{
  "levels_per_channel": 8,
  "layers": 6,
  "norm_position": "pre",
  "mlp_ratio": 3,
  "optimizer": "soap",
  "beta1": 0.95,
  "precondition_frequency": 32,
  "grad_clip": 1.0,
  "batch_size": 64
}
Rows from block 3 of a small autoregressive pixel model, named by matrix and row number. Rows with one number belong to one neuron. Each number is 128 + 24 x the weight over its row's rms, rounded and kept within 0 to 255. All counts start at 0.
After each neuron's rows are labels from the 100 images, of 14976, where the neuron reaches its largest size: "top examples" is what is common among them. Only what is clearly more common there than usual is listed. The data: capsule endoscopy frames (Kvasir-Capsule).
# gate: MLP gate (model.blocks.3.mlp.gate.weight, 768x256), inputs 0-255
# fc1: MLP up (model.blocks.3.mlp.fc1.weight, 768x256), inputs 0-255
# fc2: MLP down (model.blocks.3.mlp.fc2.weight, 256x768, transposed), outputs 0-255

gate.408 [126 149 140 124 139 151  87 112 153 138 122 125  95 109 130 173 107 146  97 139 173  91 116 173 105 130 100 165  73 120  89 115 154 164 111 123 166 119 127 125 124 110 130 113 149 123 137 103 150 118 120 144 105 126 112 112  86 133 120 106 144 131 125 108  98 122 135 104 110 158 101 131 131  98  98 152  76 116 124 150 149 140 106 111 154 174 140 131 139 106 132 128 156  70  97 129 139 127 120 142 132 112  82 109 113 114 118 122  96 101 122 169 128 105  99 146 102 167 140 119 106 161 112 114 121  78 119 113 111 119  73 114 135 132  87 141 180 156 187 115 103 123 113 152  79 131 157  98 145  96 132 126 136  99 161 166 156 133 118 134 123  95 134 106  92 110 135 140 151 138 133 129 121 139 121 169 137 160 151 116 104 151 136 108 125 128 151  99  83 121 166 106 158 103 121 117 148 115 137 121 121  88 119 134 143 145 145 159  65 135 156 119 139 153 179 111 110 129 148 147 108 130  94  84 121 176 124 130  67 123 156 117  72  94 154  69 105 117 120 145 131 127 129 148 120  94 134  87 110 114 134 117 119 151 121 139]
fc1.408 [118 114 147 100 132 119 177 124 137 102 148 127 112 118 106 128  85 129 134 110 156 157 166 120 117 159 124 105 136 128 116 112  76 130 156 147 116 109 133 150 116 140 120 153  94 147 175 123  98 139  94 142 183 100 158 128 142 136  89  83 129 132 125 165 132 102 109 108 113 130 143 154 153 154  95 160 115 128 104  96 158 108 150 124  96 160 142 111 111 139 136  74  89 118 135 154 148 123 118  42 127 118 128  92 143 167 122 152 143 156 147 112 147 105 149 166 149  95 135 171  92 137 132 153 169 117  99 152 155 143 135 127 142 126 118 125 122 137 107 113 130 139 111  96 129 147 147  91 139 109 127 138 142 145 107 137 110 133 127 168 112 133 151 183 119 151 105 159  93 106 194 122 150 163 117 164 115 144 141 116 102 123 121 112  96 136 113 111 123 136 102 141 106 135 144 139 114 145 105 146 140 146 133 111 103  90 112  99 194 120 105 182 137 121 155 157 100 174 123 108 114 115 129 105 144 123 128 125 110 109 140 162 116  97 140 115 147 102 113 155 122 106  81 185 140 147 114  98 143 113 167 196 107 155 130 132]
fc2.408 [133 134 167 154  99 125 100 148 165  98 115 176 181 117  91 115 150 118 119 145 139 165 163 109 162 134 119 147 119 132 143 143 103  81 104 137 140 183 146 136  73 131 132 136 158 132 135 132 125 106  97  93 102 112 174 153 161 150  89 127  95 121 157 136 154  98  89 173 139 172 167  93 145 118 143 102  89 106  75 126 111 127 109 101 166 148 131 155 156 140 164 140 138 127 119 120  89 138 126 136 102 127 137 104 162 123 127 163 138 134 150 158 139 152 146 164 159 125 139 126 144 133 144  81 139 178 125 111 149 165 124 108 127 130 135 130 115 138  93 141  91 158 135 133 135 123 111 154 171 107 134 114  97 126  98 181 136 100 140 120 135  93 126 147 138 134 139 138 162 108 132 121 129 192 184 137 134 150 109 125 108 177 144 139 143 120 105  98 146  83 134 127 127 159 136 148 136 132  74 167 147 169 115 139 171 106 132  98 122 115 140 139 121 134 124 136 165 118 128 121 155 166 125 120 156 143 117 124 132 116 119 122 167 160 130 123 118 146 106 152  97 123  74 148 125 105 111 158 100 102 150 152 159 128 100 116]
top examples: finding: reduced mucosal view; finding: foreign body

gate.142 [119 118 129 185 166 149 108 141 146 168 168 123 181 147 160 156 158 129 147 158 153 137 155 113  87 136 128  62 143 110  94 126 119 149 111 174  92 120 161  81  92 105  99 163  95 134  86 118  94 145 159 116 156 161 147 152 153 110 156 145 133 125 130 150 143 120 105 116 146 132  95 146 122 154 125 110 151 127 143 137 132 121  81 165 126 119 153 123 116 119 109 124 142 104 138 135 193 150  88  91 125 132 117 177 104 131 124 116 155 170 113 148 140 131 111 117 129 117 119 141 126 141 149 171  94  61 118 107 133 147 151 138 113 147 125 173 142 133 100 119 166 170 107 109 153 113 110 115 115 113 111 137 140 152 112 139 111  87 140 144 107 149 121 109 135 126 107 129  91 131 128 175 101 147 125 162 118 179 141 153 148 107 122 117 131 129 161 128 136 132 141 120 148 136 127 133 142 122 136 111 131  91 160 159 126 128 123 147 140 132  92 158 127 106 149  92 188 137 142 150 144 116 128 141 142 117 156 156 168 140 101 144 158 107  88 116 101 134  69 118 137 120 138 152 123 135 137 119 190 167 105 160 152 168 133 102]
fc1.142 [145 130 105 127 127 108  90 132 118 165 143 158 147 148 134 154 121 157 150 157 125 137 142 134 129 116 166  90 133 138  93 121 113 126 162  99 155 136 126 144 111 153 125  93 120 148 138 116  86 130 121 101 100 170 110 130 129 120  92 139 137 125 109 136  99 134 112  88 117 133  97 112 129  98 130 148 121 168  99  51 108 173 139 125 110 124 150 113 127 143 132 134 114 137 129 122 137 110 171 111 129 128 147 163 140 117 128 116 132 172 103 110 138 134 156 134 105 145 167 160 153 106 126  99 150 110 134 104  52 133 126 106 181 116 155 116 154 165 158 121 123 124 130 187 116 121 122  96 117 143  76 125 117 142 163 108 133 142 103 144 102 101 126  83 116 155 177 126 179 127 131 110 194  74 150  94 152 144 168 130 136 159 158 139 132  86 126 124 146 123 149 162  75 184 141 124 126 152 175 119 102 132 136 156 129 137 210 150  99 130 144 124 134 153 119  98 140 118 109 130 121 145 108  96 179 107 111 145 134 126 133 127 166 174 126 121 108 116 143 119 121 109 134 120 137 147 177 114 140 124 119 126 127  97 111 126]
fc2.142 [111 115 115 122 116 134 118 137 132 114 112 146 138  89 134  94 106 121 148 196 138  90 170 162  93 114 119 152 140 156 149 169 152 118 120 152  99 154 115 109 149 140 103 167 110 116 139  87 151 131 151 166 152 116 137 118 140 160 142  97 132 100 172 134 171 179 127 188 128 129 151 131 112 131 174 141  65 171 127 136 130 147 120 131 110 139 126 110 157 124 103 153 173 136 142 105 136 115  70 106 118 100  84 108 168 115 133 112 148 144 113 113 139 113 144 104 145  95 131 140 158 104 153 119 106  85 152 163 158 162 138 130  94 155 160 116 144 143 143 151 160 117  76 115 152 105 140 147 105 104 137  92 143 128  82 102 135 147 109 107 106 129  96 117 178 117 110 178 120 124 115  90  96 155 120 146 123 122 113 144 127 124  77 160  98 128 104  98 140 168 150 114 153  95 138 134 113 114 124 118 141 141 149 100 150 117 107 104 133 119 117 164 106 169 131 178  89 112 116  94 152  98 129 110 135 110 121 101 128 129  98 139  78 102 133 123 106 136 169 111 106 159 148 159 143 111 117 123 108 109 125 129 111 132 148 129]
top examples: finding: pylorus

gate.393 [148 112  95 128 113 139 112 115 149 166  67 130 148 101 124 159 104 132 131 156 142 204 118 165 112 137 138 128 119 152  79 118 125 172  97 142 118 134 100 103 145 145  79 106 106 135 111 140 134 152 131 173 139 149 148 144 132 136  95 129 119 121 111  62 137 155 111 177  88  90 153 146 141 149  98  78 124 174 115 123 111 153  98 112 145 145  86 154  98  89 130 129 139 139 105 168 149 126 154 113 175 156 139 162 139 114 135 120  98 141 140 115 106 126 170 123 144 131 147 157 107 154 118 119 142 113 154 132 126 183  82 153 140 179 160 128 105 127 109 129 136 154 148 101 155 128  72 103 137  96 126 114  83 116  96 122 136 121 129 149 158 148 138 165 135 138  96 167 122 122 156 156 122 135  86 193 140 108 121 131  86 137 156 129 132  91 153 116 108 139 130 133 158 111 143 125 100 124 123 127 109 104 148 141 110 132 161 125 151 108 144 119 119  93 103 132 146  99 105 105 106 119 103 160  98  65 101 178 173 129 127 126 127 135 126 114 126 150 150 109 131 114 131 146 122 156 101 143 120 134 133 120 121 128 117 146]
fc1.393 [114  94 103 126 103 143 133 104 137 158 114 128 153  97 152 108 119 125  84 146 143 135 117  94 143 151 138 184 154 143 118  90  92 139 127 132 157 108 102 162 148 175  79  93 115 118  95 135 141 145 141 125 125 140 131 130 118 143 117 110 134 100 157 140 145 117 138 121 159  88  93 122 126 128 136 133 130 144 109 132 105 128 175 124 113 190 103 124 139 156 125 147  99 142 113 146 135 140 181 121 116 132 137 117 145  99  92 120 111 136 146  71  73 116 113 167 103 107 113 130 131 149 122 101 118  66 128 109 143 121 136 113 169 103 124 151 136 147 117  95 148  94 153 132 120 152 118 117 127 126 105  84 122 127 131 174 123 116 168  78 160 117 155 142 122 119 133 144 117 143 153 135 106 149 120 131 159 134  84 147 129 115 117 107 178 114 133  88 134 167  92 139 138 137 123 127 119 137 114 123  96 101 124 167 175 158 114 142 183 114  99  67 112 131 145  97 144  51 139 106 146 158 149 146  69 155 136 118 160 115 113 114 118 125  97 147 177 113 113 121 165 164 140 112 127 143 125 164 119  98 129  78 126 131 103 125]
fc2.393 [119 117 154 119 114 126 150 135 134 136 147 163 129 116 163 122 149 100 121 123 118 144 133 140 124 112 166 148 149 165 126 139 109  88 158 111 151 100 139 136 134  96 134  99 153 115 162 133  65 122 133 118  89 142 118 128 133 108 143 109 147 158 108 134 163 132 140  99 120 162  85 131 113 125 142 108 154 169 151 158  68  83 107 130 121 120 120 104 141 134 142 131 156 135 141 167 104 105 123 151 108 149 145  84 135  95 149 129 133 137 131 180 134 135 124 134 103 112 163 150  69 137 102 142 137  84 139 132 121 126  87  75  87  78 130 119 126 111 107 155 140 110 187 154 135 123 124 121  80 193 115 139 114 101 170 134 174  83  69 152 129 102  89  88 133 135 143 126  78 127 150 134 108 118 144 107 113 146 133 136 156 145 117  89 139 150 114 164 116 141 143  71 136  99 144 153 143 132  88 123 130 115 132 108 120 103 168 121 102 132 171 154 113 158 124 115  81 145 130 116 117 112 164 151 166 138 113 118 142 119 154 118 140 124 119 137  93 139 130 126 140 100 173  81 174 138 123 102 151 122 113 139 120 138 117 162]
top examples: finding: angiectasia

gate.51 [ 94 118 177 162 105 127 145 130 164 101 147 167 123 126 155 149 150 121 137 139 143 128 140 143 120 154  95 142  97 135 108 144 125 141 132 120 137 124 149 111 155 118  99 160  90 134 136  87 103 108 139 114 169 140 146 112  90  93 147 164 147 179 101 148  83 128  78 151 171 103 149 132 187 121 108 109  97 157 166 128 149 130 181 103 173 100 137 116 125 127  87  98  94 167 102 118 120 126 101 129 113  91 126 151 140 138 107 109 126 130 169 125 165 126 141 144 118 161  95 142 108 109 147 126 176 134  93 150 105 109 122 134 111 119 124 162 123 226 119 126 143 143 141 138 154 146 146 109 139  96 101 159 127 128 152 126 157 117  91 140  61 118 112 159  98 109 154  93 133 150  76 167 127 140 128 122 141 153 134 122 153 146  97 164 132 148 134 152 149 122 119 128 118 142 123 150 157 118 143 115 101  78 111 158  86 146 130 140 125  80 143 164 123 122 138 115 111  88 121 136 107 124 148 134 130 150 112  97 113  93 134 146 116 131 152 126 125 126 141 125 153 148 107 109  92 127 119 130 142 115 162 108  82 160 135 127]
fc1.51 [106  76 161 102 108 123 105 116 129 130 112 122 109 171 102 131 139 145 167 148 135  87 103 125 125 117 141 122 104 113 148 126  68 134 137 114 119 138  70 125 122 125 104 126 109  87 109 149 136 160 107 119 131 166 137 135  83 119 141 115 167 111 106  94 109 108 107 173 116 137  95 152 101 171 122 125 131  75 161 129 152 121 128 125 117 138 141 122 162 135 143  83 108 123 153 161 130 158 157 153 167 101 104 160 110 101 126 119 142 132 154 137 112 142 126  99 124 126  90 141  59  85 135 129 131 167 175 118 141 112 116 164 129 147  82 141 129 120 137 130 149 123 124 184 142 148 105 125  97 135 134 121 133 118 122 136 135  95 101 130 160 158 107  68 142 138 130  87 139  98 135  97 151 137 126 120  74 140  89 122 132 120 132  98 129  88 119 167 115 135 144 136  92 160 150 129 120 143 152 148 123  81 116 131 153  92 146 157 136  72 144 118 114 118 174 116 129  73 152 102 116 149 166 112 181 172 146 136 151  94 102 121 125 121 155 111 157 123 136 169 141 123 117 106 117 149 130 153 128 138 106 101 144 145  87 123]
fc2.51 [124 143 153  97 100 152 109 133 124 157 139  99 125  93 116 166  99 110 126 129 141 167 110 153 161 110 112 123 136 156 161 133 171  96 151  97  87 101 138 131 131 117 120 130  69 153 115 160 115 141 126 166 128 125 119 172 119 124 126 144 119 149 104 114 152 119 132 118 122 116 130 107 185 125 120 100 115  75 136 127 119  99  93 124 123 134  99 156 148 136 114 119 184  79 113 106 115 108  89  87 109 118 139  94 101 160 114 135 109 115 115 143 176 155  95 158 141 110 143 111 157 127 162 102 139 162  91 146  79 170 116  82 132  81 118 127 123 125 109 117  96  92 119 137 164 131 101 159 141 142 106 132 122  88 114 137 137 129 114 114 125 113 130 136 116 105  91 112 141 111 160 141 101 143 105 120 134 141 154 120 118 142 151 138 120 135  82 155 103 134 115 131 112 161 122 100 121 148 157  76 126  49 115 134 120  98 114 121  68 151  71  82 133 150 106 152 118 125 121 132 150 118 119 142 119 112 161 108  97 130 109 152 117 134 123 106 123  95 119 103 145 124 110 165 107  85 171  95 136 107 183 150 152 112 143 106]
top examples: finding: angiectasia

gate.325 [148 129  94 142 155 127 130 189  76 163 172 114 105 125 132 118 143 112 110 130 142 106 144 135 145 131 119 131 136  84 156 144 124 156 115 137  88 103 127 133 165 120 159 149 162  79  91 124 151 124 121 103 114 156 148 118 170 110 125 129 179 141 101 167  97 104 129 151 104  96 125 117 113 125 119 141 113 133 124 141  91 141 148  82 131 131 131 136 124 129 120 125  93 119  91 125 151 133 144 107  85 157 127  98 100 132 126 167 153 147 171 128 124 133 128 197 125 151 130  91 125 133 142 111 120 149 125 144 106 117  93 127 119 136 119 120 145 134 171 155 103 121  86 185 153 167 119 154 143 109 103 155 125 136 106  92  92 173 106 114 142  89 120 114 164 101 145 103 116 129 172 170 134 114  98 144 113 119 127 128  85 142 147 126 145 140 154 124 120 143 112 171 123 134 138 150 109 128 143  79 146 154  86 107 153 143  94 132 153 138  90 132 142 148 182 118 114 114 142 131 106 116 163 149 134 125 154 170  87 179  78 137 144 140 126 125 154 126 134 126  85 171 138 136 116 108 108  96  84 111 164 119 158 153 162 159]
fc1.325 [116 134  80  58 134 130 161  97 143 163 159 101 122 143 136 139 111 122 122 152 117 131 122  99 139 141 156 100 147 167 116 166 115 113 167 130 138 114 179  98 108  93 112 109 136 123 137 125 116 100 150 151 134 143 149 150 109 126 103 100 137  97 147 150 161 129 164 133 108 119 109 138  86 109 164 182 141 132 120  83 120 120 144 102 104 135  82 124  79 131 143 142 131 106  99 200 111 132 149 152 120 141  91 142 146  87 175 135 137  89 127 112 114  81 184 135 102 177 150 120 121  91 143  86 157 118 115 115 151 156 181 135 131 101 146 153 159 163 176 121 131 116  97  95 132  95 109 117 133 116  60 143 140 129 140 114 134  89 127 127 165 154 110 140 102 171 116 142 152 153 128 156 138 168 140 117 116 126 116 127 132 101 113  99 128 122 124 109 112 101 137 130 132  99 127 129 107 119  81 135  99 113  95 134 142 118 137 136 138 154 143 123 131 141 113 119 118  92 170 136  96 152 162 121 106 155 106 123 140 119 118 104 145 110 124 162 111 103 100 165 117 123 104 139 112 150 131 127  88 151  76 156 155 150 139 144]
fc2.325 [123 161 115 153 131 137 117 114  95 106 101 161 135 126  97 115 119 115 136 122 131 107 113 107 156 128 110 118 148 127 169 105  88 164 160 111 119 135 169 129 156 143  53 106 113 141 117 105 154 121 106  68 135 122 136  92 126 136 127 118 112 141 142 161 108 123 137 137 134 151 133 116 157 128 138 142 107 160 129 120 113 139 116 107  86 161 134 118 152  80 123 144 129  94 154  58  99 135 112 128 113 168 124 122 164 121 159 106 109 164 115 172 172 105 103 165 131  76 105 170 189 147 107 130 139 130 140 130 115 115 147 152 122 131 149  97  78 137  89 157 102 125 172 120 131 162 125  96 106 117 123 145  79 140 144  85 116 141 149  74 133 145  72 137 161  95 130 148 152 100  97 131 112  97 114 102 161 145 108 119 118 128 120 137 130 131 145 127 122 139 109 150  76 120 111 106 101 166 180 117 157 149 193 129 133  95  95 140 113 152 126 144 124 126 146 138 156 158 103 123 116 148 143 139 106 168 155 160  98 142 121 139  92 124 126 168 124 119 123 118  98 138 136 129 158 108  93 143 120 142 109 118 152 142  95 126]
top examples: finding: pylorus

gate.36 [123 141  67 120  69 154 125  79 132 169 140 103 144 135 162 178 129 137 158 177 179 120 104 113 108 155 120 158 123 143 145 139 113 130 116  85  84  83 157 120 139 114 129 181 125 123 115 120 130  80 144 136 126 132 162 171 107 104 138 137 169 127 107 112 102 153 126 126 105 126 116 114 131 179 175 117 126 113 135 135 154 169 109 117 170 143 135  82 151 126 145 113 117  90 145  98 115 162 137 118 126 136 133 116 130 112 133 113 117 136 126 128 103 118 168 181 130 118 148 119 129 138 119 153 128 126 125 111  88 121 132 132 103 141 146 119 167 141 124 136 105 120 163 115 102 150 112 138 134 157 131 129 156 135 108 126  94 138 123 148 131 121 131 145 140 124 124 161 151  95 130 143 115 101 117 127 145 124 153 138 110 136 155  79 183 149  98 147 122  94 134 114 140 132 154 161 145 142 122  91 124 124 177 123 145  89 122 149 138 198  96 115 130  97 129 193 135 112 126 109  94 117 123  86 109 131 124 132 130 179 111 155 152 147 130 153 130 151  89  84 107 149 124 136 143  76 119 125  96  72 105 147 167 108 115  80]
fc1.36 [128 174 107 117 139 137 113 138 133 157 133 116 103 168  93 116 138 165 111 136 106 120 130 130 148 106 146 134 131 120 153 112 128 104 107 101 100 142 139 112 130 125 152 145 143 100  92 147 144 137 174 104 116 144 101 116 130 164 125 134 146 124 150 131 138 131 146 141 103 144 150 109 129 144 112 129 127 123 142  76 115 164 105 151 137 175 164 141 177 156 127 156 165 130 122 106 118 133 121 135 166 130 110 155 147 133  72  82 129 175 142 112 142  66 144 121 118 147 143 117 126 127 158 115  84 120 135 161 103 133 136 160 128  86 150 117 133 136  98  83 108 130 165 129 116 170 143 116  99 120 159  85 144 137 133 123  86 133 114 141  92 117 132 110 122 109 159 108 105 112 143 102 145  74 132 100 113 123 123 110  92 130 165 106 158 117 123 101 132 112 140 120 126  91 150 141 140 144 102 145 137 156 123 152 158  79 162 120 152 180 101 139  81 120 110 178 143 100  96  98 134  76 132 170 127 133 142 169 131 178 129 139 149 132 165 112 138  88 128 121 186 139 134 138 114 148  45 127 148  99 156 148 161 157 125  95]
fc2.36 [149 156 131 127 147 112 125 143 113 150 169  94 119 139 143 147 121 125 159 146 125 112 133 120 123 111 150 107 118 115 137 122 150 135 144 120 179 146 117 126 124 115 118 161 129 178 123 123 127 131  94 154 150 113 147 137 140 122 114 108 116 105 164 111 100 172 121 158  88 101 145 170 120 136 115  78 151 126 156 144 145 170 160 152 113 163 126 144 155  58  92  95 137 122 105 171 123 130 189 147 103 157 133 104 119 127  86 167 119 136 122 156 128 173 105 113 135 140 117 158 142 137 106 130 164  95 129 146 133 170 110 144 124  92 156 137 141 108 135 109 109 104  64 119 125 124 118 113  94 139 110 110 109 150 162 146  89 119 102 150 147 119 107  98  89 127 112 178 127 130 128 102 158 172 153 154 148 147 105 110 141 146 110 134 177 149 162 124 134 167  82 112  75  77 125 107 137 125  86 118 135 114 163 125  96 112 132 147  99 109  94 133 139 135 129 146 124 137 138  94 142 119 173  87 122 152 115 129  88 115 121 154  84 163 157 107 138 142 155 126 179 148 145 119  99 111 163 127  77 122 131 157 129 130 133 151]
top examples: finding: reduced mucosal view

gate.32 [132 144 105  81 137 132 122  74 147 161 130 123 108 129 117  96 180 130  67 151 132 163 110 102 120 161 133 154 128 163 143 139 145 167 142 136  79 133 153 148 123 181 129 115 116 129 137 143 170 119 162 153 151 121 171 120 129 152 111 170 154  88 128 143 122  97 110 162 146  79 134 117 154 115 158 151 126 124 177 150  91 150  71 132 139 135 154 127 106 115 151 119 107 136 117 114 128 141 126 113 155 100 120 120 131 147 122 146 133 142 141 114 124 130  97 112 139 126 110 103 135  96 158 132 118 109 104 111 137 160 130 149  97 121 132 150 153 140 106 143  91 120 153 144 155 125 127 149 167 121 123 181  86 156 103 128 141 157 104 112 118  98 108 139 146 117 155 116  68 133  96 132 140 120 119 110 135 101  98 129 111 105 139  88 158 125 147 132 151 115 141 136 165 106 161  86  98 145 171 138 145 138 124 108 108 142 126 155 109  95 116 125 134  86 101 139 102 134  78 104 125 116 147 138 113 120 139 130  95 147  85 144  44 142 130 135 139  89 108 141 158 142 142 138 117 156 146 170 138 136 102  60 150  95 155  82]
fc1.32 [125 127 112 169 153 160 103  87 123 116 121 139 128 146 135 144 127  96 129 102 126 158 146 142 120 146 152 115 131 151 129 135 138 148  80 147 152 155 153 176 150 103 150 148  88 130 152 160 116 150 128 115 142 107 102  94 128 145  95 110 180 102  96 121 175 127 134 117 163 137 139 119 118 120 165 137 125 118 133 160  94 135 134 130  85 100 125  98 152 142 107 111 107 126 154  88 117 142 139 126 100  97 137 108 126 118 131 132 115 125 131 106 149  91  96  98  58  98 110 100 141 119 117 111  90 122 155 130 139 137 149 141 144 132 133 126 114 158 122  95 162 132 144  91 181  84 121 111 171 124 102 131  89 129  78 136 119 132 122 120 156 146 131 108 166 117 135 148  96  97 182 108  53 107 143 169 155 151 111 133 109 112 136 105 151  93 134  98 123 144  60 128 153  68 104  95 108 125 133  87 136 161 128 128  96 150 163 135 113 145  89 153 108 117 186 131 137 123 128  76 126 112 126 115 134 109 107 138 139 135 155 128  96 117 149 157 148 115  78 164 101 140 127 142 121 100 115 137 109 138  94 107 129 126 100 101]
fc2.32 [134  96 118 127 139  97 143 153 154 130 113 127 125 128 132 122 130 116 147 116 142 137 200 128 163 176 105  95 101 163 131 148 107  70 119 103 174 144 156 134 141 113 136 132 135 146 123 130  95 142  84 148 140 122 132 137 110 101 137 116 103 140 129 115 110 119 132 130 136 157 121 146 121 126 110 121 110 142 105  97 133 130 166 113 126 149 123  94 159  98 100 154  89 163 116 137 132 153 129 131  82 127  83 127 116  80 104 143 127  95 136 160 136 122 181 104  96 134 120  99 112 113 108 141 130 136 112 145  84 141 171 113 137 107 119 142  99 136  97 110 181 145 175 137 149 154  27 132 123 136 120 114 166  86 142 114 115 118  83 163 130  98 112 137 127 133 127 147  86 135 120 104 111 127 123 166 143 160 124  77 143 108 164 160  93 151 157 125 119  97 132 118 132 123 138 183 133 152 128 102 161 124 139 105 118 162  84 146 100 119 139 155 133 138 153 144 160 126 154 129 159 139 103 146 112  96 127 125  95 118 168 187 135 125 141 128 148 154 147 116 111 131 119 174 137 119 179 141 156 117 125 109 143 181 106 137]
top examples: finding: ileocecal valve

gate.343 [170 113 129 133 147 131 149 144 136 144 144  91 137 122 129 139 142 110 127  94 156 136 125 101 130 109 149 122 135 131 102 102 100 135 106 159 157 133 154 120  95 166 107 151 143 129 111 123 101 149 136  93 127 114 117 156 148 125 115  80 105 118 122  36 126 137 119 134 137 154 100 159  97 128 115 115 150 115 157 143 112 131 118 139 187 127 109 123  90 127 115 114 109  99 111 128  95 125  96 116 137 151 150 130 116 105 120 127 102 149  96 171 110  84 170  71 153 133 144  93 119  92 132  82 126 135 151 130 134 171  93 107 104  57 104 120 126 137 149 172 124 105 140 121  95 109 170 147 118 102 137 120 114 121 143 131 142  93  94  85 135  73 134 124 139 119 130  70 124 164 135 167  88 162 144 133 157 132 133 155 166 158  97 129 147 125 130 153 137 168 164  77 125 151 100 180 173  96 103 125 135 101 138 172 133 136 161 138 106 132 138 129 181 164 143 107 159 157 150 123 140 135 141 140 108 136 110 149  95 100 123 113 138 140 151 151 126 125 135 143  89 115 130 118 129 136 143 102  90 110 108 145 150 146 141 158]
fc1.343 [182  91 130 129 114 126 144 127 107 114 149  92 159 107 142 139 128 139  91 107 124 161 162 156 109 145 142 102 160 102 138 137 125 166 145 159 151 144 113 137 111 121 125 121 133  83  98 138 121 142 104 122 127  91 144 126  88 108 122 114 143 113  99 137 117 137  49 149 124 160  69 106 123 129 105 180  89 113 119 158 139 104  90 129 150 143 147 133 135 165 159 118 115 119 186  93 181 104 126 144 157 131 131  95 137 140 119 128 126 165 118 125 122 155 112 141  93 139 118 115 131 128 103 101 127 106 114 104  98 138 141 125 126 105 158 113 129 127 115 181 123 125 104 140 152 165 144 138 120 109 132 100 132 132  98 102 157 138 126 120 173 102 116 135 102 123 124  97 142 120 131 136  99 136 106 131 120 138 106 123 125 105 118  97  77 123 146 146  81 148 141 107 163 104 132  65 116 157 129 126 116 112 102 193 101 132 123 115 131 201 138 107 144 133  87 133 131 140 147 159 181 124 108  90 174  99 114 125 100 138 112 111 125 148  97 150 150 160 165 120 103 105 130  89  81 114 140 127 112 152 156  88 119 171 101 121]
fc2.343 [140 106 107 116 110 119 139 152 142 102  77 147 128 151 132 100 114 166 120 105  94 186 118  99 128 127 106 130 126 151 118  82 118 128 168 102 116 134 113 151 112 105 114 145 114 116 115 146 114 139 105 157 122 123 148 133 165 143 156 106 153 134 146 151  67 115 110 113 131 159 117 126  55 154 147 152 119 104 182 153 126 136  99 127 124 159 135 116 111 142 131 148 171 122  99 105 100 146 153 146 146 102  91 128 168 142 117  78 106 138 112 139 112 151 111 118 135 146 129  97 127 123 103 124 120 145 123 156 121 123 145 127 132 112 121 119 105 111 152 147 111 131 146 134  84 117 170 124 148 137 141 131 100 111 150 184 109 117 122  87 126  97 128 108 136 142 103 184  87  90 136 130 139 164 166 112 111 113 149 184  90 111 141 124 159 106 108 114  75 166 138 128 159  94 119 138  83 133 101 144 121 156 140 119 110 130 102 146 154 117 109 141 142 181 150 122  91  85 148  70 143 145 158 109  91 137 138 104 123 176 154 124 123 106 122 172 148  84 148 112  97  95 143 168 110 121 124 159 104 140 153 170  97 121 142 140]
top examples: finding: reduced mucosal view

gate.176 [127 145  95 113 104 116 147  87 115 144  85  89 127  93 132 107 105  76  92 173 170 102 120 140 147  76 153 139 128 140 129 124 125 128  91 152 129 139 180 139 169 119 149 127 160  82  88 146 127 169  85 110 103 164 151 148 114 137 138 136 128 104 101 114 137 104 146 129 100 115 124 166 134 164 145 119 122  80  95 110 119 107  95 135 149 100 102 131 178  77 149  96 137  98 144 120 135 150 132 113 134 105 141 122 154 127 129 107 144 101 132 136  88 144 127 152 143 165 121 155 109 123 109 121 125 120 106  88 151  99 143 166 130 137 108 133 159 140 169 110 133 124 107 113 118 118 106 136  93 135 117 110 162 150 118 112 119 113 138 161 103 113 102  97  87 132 158  82 106 131  93 111 143 137 106 108 176 171 130 108 116  94 118 124 120  86 144 147 117 121 136 123 127 152 137 145 180 156 141 141 162 132 128 165 124 138 168 145 156 142 166 126 137 137 138 139 144 162 113 118 178  88 109 110 122 120 128 115 129  83  82 175 127 121 143  92 141 139 119 168 116 159 105  86 150  97 111 141 118 114 162 101  94 137 100  98]
fc1.176 [113 104 175 113 102 115 120 135 135 114 105 115 135 123 149 126 167 133 118 122 114 124 168 111 154 131 170 122  99 124 161 144 154 171 114 158 152 132 135 140 120 103  80 133  74 177 138 143 134 123 121 131 143 120 134  75 148 149 111 164 140 132 128 122 134  97 128 100 115  81 110 132 151 157 144 111 137  68 105 103 105 159 148  81 138 142 132 169 160 159 143 115 126 157 150 109 116 147 108 139  94 167 104 149 105 138 148 168 144 132 164 115 110 155  93  85  99 149 158 112 126 106 107 123 116 166 158 132 120  99  89 124 128 120 151 143 143 136 146 125  93 168  87 119 152 129 102 131 157 139  91 115 128 131 110 134 105 110  86 133 126 158 106 104 121 145 110 123  91 156 162 125 135 158 106 105 122  98 177 145  94 136 170 145 141 111 128 116 109 121 124 131 154 166 108 142  94 140 117 120 155 138 109 173 119 105 113 108 117 142 152 103 161 115  88  89 148  92 167 138  81 172 120 132 154  92 103 118 120 109 122  96  91 109 119 198 106 127 136  98 166 183 134 113 111 162 112 121 134 140 144 167 126 125 122 119]
fc2.176 [170 143 142 182 170 118 129 131 138  99 161 105 141 148 138  92 160 164 107 121 136 152 115 170 138 158 151 108 123 151 154 141 114 141 150  95 156 128 128 113 136  99 118 167 153 147 134 147 122 158 127 103 111 105 125 137 139 109 127 149  84 108 119 117 127 155 161 107 147 148 145 141 123 110 117 129 128 115 129 130 126 167 105 100 104 172 173 123 137 113  89  83  94 105 121 146 150 132 112 167 142 138 165  82 110 115 113 140 145 156 149 166 157 120 154 130 120 149 117 129 135  89 144 156 117 139  96 102  97  89 180 129 110 123 109 146 158 109 146 117 119 121 110 121  83 105 124  76 177 122 151 117 133 123 146 124 105 179 115 138 111 127 161  90 143 159 102 103 101 123 151 160 108 168 115 146 140 148 123 141  92 119 117  80 131 123 120 152 118  90 128 105 105 136 130 135 150 101 135 127  90 124 114 183 123 114 126  79  65 142 112 140 152 185 144 148 192 154 119 139 147 148 143 116 124 123 134 129  93 134 127 157 114 113 137 151 108 140 114 119 112 130 150 110 165 142 121 170 122 156  72 102  98 100 103  79]
top examples: finding: ileocecal valve